python train.py --arch="vit" --model="self-supervised image encoder" --dataset="photos of plants and fungi (iNaturalist)" --train_examples=45211 --image_size=48 --crop_scale_min=0.4 --horizontal_flip=false --translate=0.06 --color_jitter=0.4 --method="byol" --norm="layernorm" --norm_position="pre" --activation="quick_gelu" --head_dim=64 --fused_qkv=false --bias="qkv" --qk_norm=false --parallel_block=false --inner_norm=true --moe="soft" --num_experts=8 --moe_every=1 --expert_mlp_ratio=1 --slots_per_expert=1 --shared_expert=true --patch_size=[8, 8] --conv_stem=false --layers=12 --width=128 --positions="sincos" --pooling="mean" --projector_hidden=512 --projector_out=128 --projector_hidden_layers=1 --target_momentum=0.996 --residual_init="none" --optimizer="cautious_adamw" --lr=0.0016 --beta1=0.9 --beta2=0.99 --eps=1e-10 --ema_decay=0.99 --steps=10200 --batch_size=256 --epochs=57.8 --lr_schedule="constant" --warmup_steps=510 --weight_decay=0.2
Rows from block 2 of a small self-supervised image encoder, named by matrix and row number. Rows with one number within an expert belong to one neuron, the router's apart. Each number is 128 + 32 x the weight over its row's rms, rounded and kept within 0 to 255. All counts start at 0. Numbers have three digits each.
After each expert's rows are labels from the 100 images, of 14848, where the router gives the expert most weight on average: "patch colour" is the nearest of a few named colours to the mean colour under the peak. Only what is clearly more common there than usual is listed. The data: photos of plants and fungi (iNaturalist).
# router: slot weights (model.blocks.2.mlp.router.weight, 8x128), inputs 0-127
# up: expert up (model.blocks.2.mlp.up, 8x128x128), inputs 0-127
# down: expert down (model.blocks.2.mlp.down, 8x128x128, transposed), outputs 0-127

# expert 4
router.4:207135107078084134075102046172162125127169157082094122120099123079142143123126126154098117146166217182207159198126104130158131107182118121078155123103113122098118115098095126112202136103125112175099105095091081142092132169105105167126126139134161177081182164152121112145148163144141123144153097162104098087136134195125132110092142123155116131146104146128076125130065128130140106086105
up.2:098104126152092071163184203186126143149076150156163157161137118179188145159134168081191154155120112107059077087150089083118056129109148098134128150119141119150113086099161113137105071169114155096135108138118138123108142100136134114081144181119099095168101098133161173107102110126108134171113139091149189167143099063194155111148120111093172116088181085115134113155152105117123145164137
down.2:106132118162160126143111172138169095124055113145156117121153143124119097127150142167155127107155088149022148090145129105115061117072175094150107126151144112144135112153176110081118158123127103152125162129182113110141156123102133199091178117117178102141131043156147160162088139089156118145093110128127171148204082099132138178102076113129120116105084119126146062187144078120169142193120
up.3:109152159114112097134174192169123149126044137193178126191152160147141195141122201099130123183125108140128109099149148109080086163117135126098108134090153085146046102096128116145129081107106186162127118200093091070075128104133123084088174133128111128158088098110188188151150138168119137176130103099125126154120098083174129111143112107080102104116119097099101126170138099135114143137144
down.3:119121122136101081128110198151135096126040146162219111137132159131124107114142176158110136119135135231097155106139147090096034141100148118160082148122129127166141121154148100121125169145070137100091139124176129091156155141117121134101199112137143132149114048096133168174093136151128156137134086077119156138128109080195138142104078116114127098141085114118102095181103077118157113170133
up.4:104081132085091076176196158172114143165079144188151064213130153162123217165129189160115133161126139137114111101123146087102089157128107116034129107104133122138108066084101117169176124108104156132104124150120101115125148137108119109122182154119127145161115147101190160122126135142131152217121102100125149146106077113191130108126111130058158121113090094110121085148141117127132141137139
down.4:121099144130133107119090189107132167115079132161197117148128141113163100157136127116126137119118156213099137108117153063102076088131125140131126157134105120225143092153145080130138141101084142095118134081117113131170174149085121152122184110127127129124143062164087149122091116146196162143148097093117185164135087082174144136080067124113134100165100104074146102162145127047158181176137
up.5:082122132117123109176143141188073161154092128140160162160158100190084175174101142103090101151126136149131127140147082116119082116163081044123186151099149190155086147157096106135132085112115182097125109111146101106167164109105153142126116178142127156168131101160175114159146093195125122190156101092065104156115083122142117102076105151119120094092169113087103201174111156117136135102089
down.5:148135152135143142200117143150095143119053120184186167163128121137110182120143125047121127109117131161067107146099145125126083168099163105093179232089112135206106123166141137100113065098119183122162159135101154066118196091094105143085136115107116124129119103157131131158122142113144128131112106072124163164160088114127135145146085134090115140081141123089092145205142119084125141146100
up.6:145127097095103107109132165116159104124041139170131092165109140103150159106095157147132130155142157166147159129098156127121123241084130126037122113126121116106117113122129150087175136089129139153126174174089111104098097127114139127161216084101101140124129131054153166161168158125158106182092159168113131123129135101154117138193114156023105147171091130140111088103099085125106108118142
down.6:104165151133136162166156087149108133133193102099052152105109100149100155146129125111128087114121073038096099142143097164168195132143110106144171109121138152053114115119104160109123089106179128177167150159129104144113132082159104111123046150147128143111115167130177108115164131081103124113093141147165105113156114164080121136136209142158119165098183110142143177081168144212114137089113
up.7:057111184082146108124140173115136162190099162137162107169150142182128099181169145172150128133128120123081064056153152127112115119104148141117159128064147103167104112086110090116117121120089164133123126137125167120158197123153104103120175126161149161182104112145144153132072107150093183130117084101129113137087084103184201099094082120172153087113091097088088155130103124140149164182173
down.7:127132147130141126133099181177138194126100122137134167078130115114118124139157129150131158116172101139055141092149123041158084108149118098166168110097096132150126085127100072066131143099093142156120170089145085180163163116130121142131200091166164158165156059184136130153124097143157139152095127109156195118184083077150140151087114143201119117134104119046130132141113122114176125164090
patch colour: pink; cyan

# expert 0
router.0:005000117146166160157155137173151130166146121108124161112129101141149111142112148120121143099137158059000053051106116098105138131117139110163144146146139126140134103149121126143139118136166107145158165106136112134134155148120125123077145128129141109128131105138113146128099130110105129140098094113173142152172131118128124150124119126138117132131138090147146157180156159133190145170118
up.2:167149137104083120098138114146098152085168157165149176151117176111146126151108075073152135135121223157195155175148134132130111119143099173131145105123123141145091182162099110148097112139107142098106062120082122046112071097151157113120067128161093150145101141162164140138175116155112123121185117062060138154080129130137129111142151147104112102161138111099125211115125160041097138137145
down.2:192109124088066082104126114181074139141101111140133148126130181142139120087106129081101152132154228171255189147136124139134128168120136153094110120122138146141097139174116099113117101109124174120122109119094127076107057118117115109120138162155111112134116114145137113140110124135145114109148095093089080158174147133135121142137113136121095072098123167096127157138110154049158110152126
up.3:165198139101100123073090126080084139067110124084148110146129136085124088152150143090176106142094091146187176135144153104132101088182110132114068169090132107154103131105148111163084154138108182114121105179144182100162127114127149142172120125133073138175148131132078121145110097117192153186185103133151126132130132142068139113132212146160082118084124129116107157134164091125035139114093
down.3:236166117133059082087121123143118183097108116127108160098139116068118109097110143098099138151146161139255221134179099083132122121142107106097147113132153106119097097123115118122163112102154174173151147112151109153124145113076122099101150123110124120160155129134106117159130129149132081170078095132103142154179131130097105151174121114159080104107124129126114135123144114091154164107060
up.4:177130130129130181118108072061124126096178171094155122134101143103146134129163139180137100135079065151144090146129108191120170122153131137123139172133090177130147177132141128121183111101108121146134135142107137118107162117129116154163007143160140161098167201116054159141118134113122130114089126175119139158094107153052142107086127082058119128137178099118097119119083152195149126078120
down.4:182132086170105103113155086108099159101137103088111155144099149110160107131120163101122081152104133148224181195164099170099147094102099138172089145155128128140184101140118114202145141147107134157123112119151139138135116122105079148064109215094150106127165166134109113147123122109128164168093073152125126202112110191091077114112124093084087097098180071122083120113153105138164163124110
up.5:178130089157102064154142129146074121102190142159109161174081150151153159170183103101180153128091162142144146167117068147190097112128068081151112131135085178137171117107113129130094137156100141101072139100113094096119151128132147187156080206116131160169129183095146130172170108121142157187135140109137175135099077146153129114151212090114105141132115114125116160110093109113061122135110
down.5:043099135146183210150124110075164126105143096121136139115156110107114124174150093078126155146055090109085092108130161128102131130152132115177149135159157096171150111141144147152097122143158129082142122127126150180127116136116147146146102086104105073132083076112114132108112166149121064108176168101151086079068178138126143137176147074131118136158149126164158111153110185136123236150191
up.6:175193142120080128093086124071073141055119159103140124147129129086146127130157175103149117130104067155179154148134139109154113104209102144114074165097137147146115122113102109132111158117106175114141123171156168115135150104127132141193079145148055171151139170126058117155086103092210127192141118149144145148112130152075156100090163124116084117093170104110090173122140120102088142089079
down.6:231155113143066097114140092148061200106117125106107158126126123088145117092090151084085121135161150153255221163153097111111150099125106129115140113143126142107114112142115108126165130081138155172140144109132124134125127126094111113117148154119120131131175166118108115161112111120153119171076091158114148175163115165095090126139129122114069096088141095125106150126167113079157109109081
up.7:153098089161125114177186116170155123080142123161132178144106130115155212129123131145109112156116187132134091176118035177137142167095095152157166138167122191123173143102131151159146113157134108108098091144064071102098086119143114107064120194108123114116097156121174127171173136153048097132140140116081098141124100130163088138185132088076145134148111123123084119102100111121189125093134
down.7:155118090137142150133112129147140169104119118188126145120160081112104139154142116073113147156078074094103129135172171070143119110161109106042205169130149095158099075128169171136168111114158096156164182102156102157125218128084164134110163074078118146157139116144095121110108161124127091153095099128142187131143149134134132127140041086149144166159126132143113107131149137084071196115083
patch colour: brown

# expert 1
router.1:024000099172169160141170119194155152156163137104122145126123105139162165126108146124105123130175141045000024077126092122125136110127157117144151138138160127140131094136144125122139100123157113144150133093108100142102151108111105138082163164133169115120129123154123139110114131126107105136136131137145119175136116151130122136103131108134127120128137102133121151155136118143206149136111
up.2:084150122102108095097151151160125145070108140125162200164153138148145167176129176118092124183127167153184118199147146105133108107135160105089113120095144151164107128147153127147132121182125165095113075126028140136109073093095128096105132169117152072152118106187150168141087110122104106174153122088093074154064143097122110114109174068132089093132118098100073146178119123065150137129159
down.2:172180155097086088108107114131096134148133110086151131115114151159150089121113112104095125114171192204255185160136120131090121084101145121134108113132107113144089174161117109127104124094119147145117132142085206106131043141112099093133129134161122088136128128082148131127099115140087114109109098125088083133157146134127120123158149175115130069079134147099142168152126135074147109133131
up.3:143185154124105092091105133115077148110108148151165180165139178114126044154173136060162106147097141167173168166157112109151060079122110120134133096106109078152114184170169109142098151131077161137097135181110186103164114057091139139122125124151103100179126083100160156130118075182189164163138090123114166147146089118115161096153129143119120100106101110095162138114128103111054140164139
down.3:212188123135034059124140153169106106105132138168131160114101147096164080079105146115147147127141180179240208172167090091139091157097091115102133110134112123088131171153137112126152099110103143150112157152127144079165105109083114143081130139134109091121152102110127154179146105162144137153086096124073130120203104109124111120168098150107110103082129129116134143100133108119120093133077
up.4:113156131123112103105113130099122153104126132081136160157154127136116117152188118098097118143119119130175136160158128118170107116128190142116086117072166135164104120148174109152083135155100190096122118144070179171157115068072127125151123168129154078158158118191089106102066095097230141188152111103110098156095131142052143115066168125191067105111149091107110151151162101100109151107157
down.4:168196119123092099094106121129117112136137085109132152150154124149146078131120101128148137112177166167255220144195102086089141061089131116161121104169152126113097126149119121109128121106138128158149153139125182121191090149099106100135105143141157105143127102084096121104114139121099101117080053129084108119175116144127101168143149120144053109122113129120118165166142118067170115105070
up.5:118158180102078079138155141151104146169122170168154177157134157125118126133168160049092132107124169160142110174124081087147031117129093121190156103085090066161096131183133130186148132124073163122085126143099130130184134093120127063083120123142137160116116130132154114083064090178171143146157112102184147153130079110158129107108128136139141109148137070105137182145128183109121130171124
down.5:176149118099074081143163120117105121121134117171138115178072118100144092153119124078141107180089206165255142133152143116111136099112101148088147110127083105180104136162187143140113108077121159125098111157101174069146126128102170136093084145116098073093134148121123135129105118165137152110146101125068160184126090117134123141158107155083154122059172137094123140103145157073120166158124
up.6:097163163064109132102124143135139164125043113147145104122207133122095157132115132084111123135155199144184154147157173108098144155133140167119121121123191133154097120104128101151159126135124180092140093123145146114133031123104098046087158121133090115143057042194169132129145122112106106097186116070154085092118157123152137122103118121150146103125098121105110140126178174072139167117145
down.6:166141120068095124077129132150142132162142119106138083109140142160096126118144089128126149172153169145250155120134169115162130066153108124087099098134130109153057123122126146103110135072139104132117136089110182163111083184121150088163145108190140171210111149132102122063109155105056047109127147114115110117182188114123131132153128110146168126119131152109131167109097148064117140107087
up.7:071132143096087104110156142173124142153127146189146182131158148172100175173123133133057145175124176139151102174138102124133125142140133080117137089124148160132127158138115120132158148141141137127115120102068132124105050117116119084118119173161159078130083101140211180089100115130090094116115118096096070142079139121178129119057133078094171094161107113107093197127133206073161129130176
down.7:151143152107087099121126114133080149161122138121155119117123143157156127124132109125084157126149181202255151135095120141107129120127160114122092098103096098154115192147131084125106150106109173133088116151091191114107000124130123123144159114150128074179142134104152125127107102152109131099141144106091060140120161135130122109155159160138158054071094142084143133152130138074124090128165
patch colour: pink

# expert 2
router.2:138136130148067068165085191149140159093101192190220131128121098176102122147163167114131161153095114186118138154159110091125098120118103133097111153135129089156108148124178106132166111116062135130145118188162102071091122115144102107129157146126100135140052109120127175160144095139150140163090123115123181152144093074181124097158101112116178110099108075103163066149111081166091165152142
up.2:116185195099155130120125116143111160154144131106098171117181129146091108158144159034103135097158079118161085129155138129093111088088158117143196112085154076184080110193092097146143152101102145168142137123119151113179157108092120101082169161154152130144143084178120100109108084166151130106080086109158158140180108151102162111093064156151116105101122084100122152165144171075161159119082
down.2:075103148045153148096140108163135128200145143109121099108174118213074125114163117142099113092143113152114058088097150116105106120132168080089160132093152125141056143116079112132171130154132071128127117108118197153146066165167137127149161115196131168199124127118144105087129126130116077102169136082180120102121172150116192115154089191139180110115125125113106177122127147117131146129128
up.3:129146179119152155114136097166105162145163131107089168093161128163113118156159173028081128111174084112147081152158139145093113079080138120118178091106162071186068091196093094159139173092120142171139133117124119095158151094100116112066170141148151125147136079157111136119110086173169141111087065092186174145140104169119160109090131127121147097116105068100122133154143157103155167135124
down.3:083107157077152153119147102168116147198154135126108106117169145225090106107175126122079103112104109162093073121129138114109109104131135068083156148113140109140057146168062114149142116139136064143140114091140191170143083152154130147123147100196121160168126113101144137082123125147160097094153103060194130093093160157115191114140102187097172095118154117131108186085114143122124155146142
up.4:160175138060129164068174073118092134121098127107105120170122165169125134131099101113178138140154132124194107097145181199138166096104144133145155052133128087124057136120123125136089184068123177127075148182098159117129155112124149163145148136130159080130169152147140103120170131122089148074177129117065138130079141171078121124143192163168116113089144150115122144118110097186114130080166
down.4:106140175094191156098159090159170167190149104106092113129189158184078100142143104123118107073137089104089086131126147106055101119082170101096160094114135094136056156140072103158126165148133107173107100112113192171139058110140130163127166085162146123124156124107171166104136122147176109116145131088194132072088142152088155130148117193101146096123136120102173148097145135136124165150142
up.5:144119131110077095121142109126108131148164150171076122220131133116096120172161093091170154145089154134147127134112143083136086093100090141129115044060111067147110128076143123175118209133084166125065125176112169085191124159073168130149143162116149102142173175108164091093190115183123194188154144119097166117118103158145116123147165101105099130117139131116144111150126130141097135137141
down.5:148159186108135125099159104108111157122130109113044154175115153075143092133062140065144124089085109104191140186147160109108181157091132141125231078141140113125115099116158131164141164081095170145079121115110161088168145107083149137125137148106119119101175167073114155150116119148153182154154141158128130167075129151093139121158086116108072116106150105147156154063167171090088147131154
up.6:118147188111144135141125114171108164153140131103111155089169149167083099147147177034087128093167100116140093155159135129082105091093156096119187110114157082176074117209098091149168152089109132161142132104130141103156146095120098094067171131157145143132123078138105151119103082159155140097093062108200175129187110150141163108092118119115149095109108061099131151154141176108161164150106
down.6:082113150083154150133152100174100132207144127120129090111156119208066118110170123133068095099132118159094066085130141109097092114136115064099168145114139129134054156154068114161150107138137068131148120096135183153172105162149131132136137093189129149183121101075157131082134133148143102096154105074182138098104145153126186118165107192089171102134148119130099201125125136135152156150140
up.7:127104122073104104091090112170149129188147189079121152119119139117111078125130123174099134137203244145164152155145122097148120101182125082102108085103088146088162100162046122122185166131112106141097109049133107210119140137162116125174167133167142150124163170152158150118095110146155143139163129146105131120101181126125123098123122215139127118141123163133157150121084160128127111130163
down.7:090107152100155157127123106139153073134197109114116129153105153131117090172062108147156136110109134118137114195137139143126206178115172154131156122185099166092152038093076154130142127162099103099098141089090154060168126122118078099127113157156127200091105154091121178105128137146100149082183111168157107083135157135148150107100066091131124144180123124135101172078070170121114106120152
patch colour: black

# expert 6
router.6:116099140073085094096123245154135120198099149146112140129136080098138123094064149157096106134173153116150149114136154075144129142150124129126196104143153121096082103127111165127187120087167092104134089070097127140138135145147113076154160083148121145125142141120096156086077152161105066141169117153120114125120150013108147160117088171123140115146119155152153178152158134093162107148076
up.2:132146153158156124152100082093123155088145133112136087133152164183106109161175141135151114156107078165124126184135087182133102156071173106141071140078122156157141127117122095128153144181076169176122114172167204093103115098141102149108079167160140178193094140090129110178132070117151174144053082120185128173143113174161127087119171138128107098095138080094094109126121134152134157128174
down.2:176161120118156156140163053122080123119173134103125149145064175120149160143145142137142115140166094155122099174116075213155117163084125120165115109185077149147106116135084109130100151101089152176108191120119128049159134118107084119128080178164158144138111135086151110168144082126104107148084085166111122156158092172106145113116179110063110145155132142044101174159101095130112085117122
up.3:127153123149149143173146051112107138070140122119137110125109170160127168147179151107129119146108122167134080175121081206113117134134144131171040152082091168149177154103134118166164137180099149139112101177156162107108120132142085173095065185146153166154091168148139089190121104121101146108093109110171111161107111190116106106111173059127169114100171116105071132138096151157178136092129
down.3:159130118129138161164167068111103164097154112113100107136064174088155182155136151101128104139137083146129097211121090198164142136114121131166098098183073139177128115109130123157139189118076134157072161135142125087158132146112094125099081201147155130126127198096118107171113099128093121152105139152156135194119095166098125108114174038080125152109160076079092144143122114129152134105106
up.4:157133075123166165140159066135101096112129123115086117135050148109184163119141147177145116108137097137130108128083119194103177107158138096139107115153078157110184127161112152118097181103144098153101157103144103129110191158098126237172106151127170156101157204125124081170108139095076105124102158173113165149083117174087112139123148082093148154141144173145089120119073115139155098092113
down.4:064132114127111073112080187169128096137119140102180128102188058163060128133173120153089138111126161134118137052114155091107123163148137142111114176061183165133142183150112100072123068181165137068187095117114147106102107130183109122155149088136114128162105047147131146087121135106150119085132111097135080075140167114157143148116148161181163108146118165143123134156133151162124157123107
up.5:136134170142209172118122060148145149143134101123129071101170169176118081134137130139112143148138089113111101151153129179116148130059241111120082108121111102142129113153154098127142150156113127214124125154148215104086050088106113135110131132167138125187126083095128144111114095117134128061061087117194143154174143172140130105122142163126136098104103105107141107127147128117163145145169
down.5:179151179136170189134124031065126120153169129150122131178132225175157125103146130101115095095130093183099119197114092178120105143101147110127112153137071119111115140176080130136098121112125103155143123148109182101142125096141122126149087122125109139097113124067128113090112137112172116081117077161139084124116102187110169099133108147039097101174147133086134179125118121113107123142198
up.6:095128183140172187144123078171135159155167143158127134105164164131124092154156107130141132151165121130069123154154127159148144096113189103152101102107107107148150098179115090099079191178101115163096097140154171094100081097133084145096109138207151143174096064152124181098078092157130140098091054100178122151177144155115165094091129123121150093099115123092134104163114177083161153170161
down.6:189145174141158176130131020092090152162144150154103129166169187157140121108171123121166138067136080138071119132107124177148071166090119122094175162108095117131109167178114108147080126101118126156163112121121169079131157079145155148156115096101101141158163126103114096086098084106201132107127102171146097131137116187099183096134101146063115112147093127104162147141137154099088140162176
up.7:126136131174134128176138077101119142057135127126149109138117164180131150154179156100130118154083100159107084179126064185124093163120152120166045160083106173152172143082128120167178125187100162141125104184152169105077126120138088145080072187135126160158078161134130107184117103112128156136092117108199121167120108170161109101117155082118159116089180097107090110128121131167146143103151
down.7:164126100116128139158167078113091159102160135114095105143041155094145187163151154118127088159136097149136084185119106197173137139123115141157106104173077155176121109110125105152138177116095140154080164144134112074145149136112094115102067200159148127126114196102119111172120084137082123156097123153130156206123091161103133103110187066077144152113167112061090143158106105145137129099105
patch colour: black

# expert 5
router.5:132148224094091114052087158105159152129148094097097109066157109099125091097088132119091113100146147102196138127146168087103180153144185149131159131124158080157095118120114100164197115139147168147173105103100149167130077094084104035089123107131114107115114126161093102076121134146093109082129127125154099126136191121104173143109110156189108093106110125126120159146172162119164176149127
up.2:103100169156180113141166079097097155127138126109168108154117155164116133148137146170108094113093099165138093120166136164037132119026176080187118149095088105176139108158152102200137139119095153166085121177159162120137127112130135144097143137144191101146162118109125131189162096094120168151080084094112162139116103148122105106153140148112081107090124074097113160207175083144147151148132
down.2:114114107140138137213187103146083116126167137153118187167065207152110159137157092128186103145094132157070064157101121194155117123047122110204132117086082130139124141144139142129076155108105154137070133165139067085137124102151124183095060158158148127096125141128178086162156110132115146128133124092092138135139081163132117128150168111082100132100164161093106138113094122146100097135139
up.3:091077102097158105123092176173140133123149099110130173103146154060076088129128112112169132137139149162105135073105147120117057063137095138174138073139167097142100122142122128119112159123126128115084097122130098124215120113095150122137138131166157175129111048139146078191177139215118140121174113110120193111202088115143102150142179082161128133143090130113148083143087134128151148112074
down.3:153110125109085097133193125193129094117121117152086109189067177109180141138100179135138175204138141099167139179152132083131201154130133152096147052117112136076114081119169164156139176080107127153076158175102100076129082125116155143119121144119138114089149159080122193109096151103117133165144086153130159104136134115147111140135125067107109146126107148139110106086116183062124087129172
up.4:094096187143106100128145147154107167133169157118152107123153152142105134162150147166138115132121081154070097087154122122095125133088158079170124138054113114188089082125133086150130140152100178165102132177159175125161142099102102113092153158166154137184124116126168119131137094118036153139069069068129155162173117116145143102143151113163122087065107076094116121186142107164208169110116
down.4:128113092151100157154145092144097141173189144138147182177138164209113213127193096117204143113113129156048091112063110198150093132071103096150108182113123129160115108132107145100044111113139149101132129093132100085130133117154133168142097153156130180189081115110144071126134111093116095106148160110127123154139119175157142136115142095108153139102116131128087141156072124110091111118086
up.5:097107145120087101158173114086089144162173167096154105133115178165148125138184128121125076111068105183106057175099110164109095149100081097189136138143063117171173182146111120202177133103064123090059080147146176126114139138148136165118134161138150192141170158157107105146107089108171158152145131134170125138105108164120125112121147124084161119104154094114059167129128131184129141129110
down.5:147141105175067130170155136134124175076202138113146192121077152122084146117215146129148153160098090086056126115157065144204126129137042105129121104054086157121125139112128126114120128090138172140117165141152062128141185101109140105118094139190149149131114152108117117145150118131133138162106161133128163128134084107146079111149148091118171166133149083132152138073078122187126163130103
up.6:150099055147131133163174100155128098122176130120140173135027143121157142123139145145145139158146132136085100134098105154164147059136095082144112097153036175100201130147095164115125141094126069137077120108162052168116162151145150187154125162134147157115170165148131142177116133097146115158151162177120200135105116123119080136095124122093189164130151143149124108081079120112118081136114
down.6:102143120109128143107139114182119090164121103131114126142199117192115138106122126096112182107166157132151139115080169132121144158119171109135098108122173114078102164174128157082074100113164111124158120130078179114115014134152149139165154111133099107112093061103190099106138180129159119098138160087103012116144176160138124182138117143132110130116137191139122114118118122090112062103159
up.7:131129134156127067168196118119090153094159131162175142192099158171122147167145129143148085154086119173141104160146118144080090108043135089145116125090089110176111105131141109206105136132092181147060096190147149113119105101108137175079130173131157109144149137120168154164186099141129164180116100071112186153112091138128092109160162149099112109064148076091120144161150091135112149141135
down.7:102139121140137112172160109114077147092178177129125158178046158073149155178167103150169078177079119171114070127127118165136136107085103116155148115084079130183158118140143080146102192136092155125074128166128072104117132101121123182105060157154130098100145143122174128120132062118126178153120135101104175144101092162139153065169215122111139139098150136100119133108138133149078142122134
patch colour: grey

# expert 3
router.3:141062129138150165144098063124125144127105124147108077080141127070134131125093171136076115175141187169198138175172136161126143156127132162106134186105167123150149124151171104171202169135115127143109087107124085103066066111120086120070141098149086124146103128132082135152109111154158108132147071095152076132161176199112116094129142115099117098146073130088081152188149161090150153124118
up.2:139154124127068047155174192190110149144149151167161109141126131169147156143158169149109145148151112162104143131117105088107067078134048061104113112099119110138117111142096112180151134142109130133102101166174136114167125147120119122093187130129142137161104105147193159161155115174112147184079094101113200150136070079200126111102125112069190117090113091103132113120094095127163150133099
down.2:135161174182111119147070150187128173093099160149232130120143067146139130172111143111125150153088113205057130127119084084132091119078094105121097201140095097219152097158109101159137109176104165116135129132161135135159126129110088135109154123163123127163086106139134137107130103144139134116111146148109160162131084112168108096058073122077187106116127073084138107160136102130146140125107
up.3:102127160128092079144164170138098176146119161173175092161151141158163141181160163136142113137102115169110121121148139120085119078109128129103120135087136116176124134134115082189123133166082151132115096188161171076125112113135087139087138149149144133216089110152169157111107095149113183162100051053110117171105074105182157073100095130096156072089116083075092146157109135126140165148145
down.3:092151160148127117131099173189116194102120154151151154144146074171167108196110125132160158134100090150023146114123100036077104080134128074127093148147128098176135061153100079132112133178135147137150151103162124166168111132127106182146162131161106124169102073148161149076100108125147146140108120134167155129129094139179142105063093134106135073118142087061151141146151104125119135144132
up.4:112149148131085069158178176150095160142129159161168100152143154176145157168174182143127097135124105180122135114131118113080082035120087100129113126086133132159119137142102096201139136148090154132109089181181139103155142125129107121089147150139149147186104111147171152146146104161119177189088049077090145165106058101182127087087122123083151094090129085084104139133099124140143158123117
down.4:116167184166116129146083172177129200084098157161188141133140067169151123189103126114144143150084111167040134128123090047090103088115123099135097180146109093211132074153104095144126111179131187132142143132157127146145123125121086143121142128172097115149084095155153140078130117132141147129109131130155161129128091113177122104058088137088148087110158079060160144146157103138122146127134
up.5:133134124137068036147145211224115152156128151153174106139126111145159147130119175137085182151171112152090125095128122073104057099124086079117111123115125097131115084144119114174138132134111126113114115153179130115147126155138105096092204133142130122156084097125180153133127115166090128165083126110121183159174106058176129116146134119088195119077123097111146102154107090122163148132067
down.5:149170152183106117154100132194108156120093157131236132124157077153130148141110143103132142149119112232055127127102085108117081129061095080152084188142102101181164110171096121163115130167101116114117129135189135150178118147120105158112165128133129117172097085110149115115125114120145114128110145156101135171139082137156090109090062120066182123112139089101122077168120085110145130118105
up.6:132151121140092039149177208177126142168164147169147135155144118151163133160152165156163169153131109134073133115116092082132067086079096073095102116093109082146123074115108111159147125171106134160107111161134154103143096131092114161088194151123154135165106092156189155126150118165128159180090126106125210161166085076185126116108122109078176126091103092113123092118116091114125142130117
down.6:111159150176128114147065150160139127101102146149205135119187053141137104181126139135152179127093101190048141128125083069142085117047102120131096186133113096192163098156120111132149112198087141116128141137157156131181123135103106155114165134137152140167114093127125132112127113144145152135116184154113161158162086118168104115055055092107155126120108073106123082166138107109146116136094
up.7:117139136128090052141184199167106161156129146171168105155146137169172148176170176153143130162126111164120128111131111110096087043094095109102108122083128108164114108128111099191120132159090147143104092189144154088145102121119105129096177147143146142194093102153181159127144108172110173176096072070098147163131078092187134096097121122084157096087098093088093131131095106114145157132119
down.7:098166177165121116147073166177128174102095149152194149138160056162157112188110126119154165147101097178037132121120089044113088084092118102131090189133106095195147076160103097140128113185116156128145137132161142149177107134115102147126159137165118134158098093137152133089115115142143149132108145141125166143137078128177116098053078121091151089115148080068136128159143107110139133126108
patch colour: white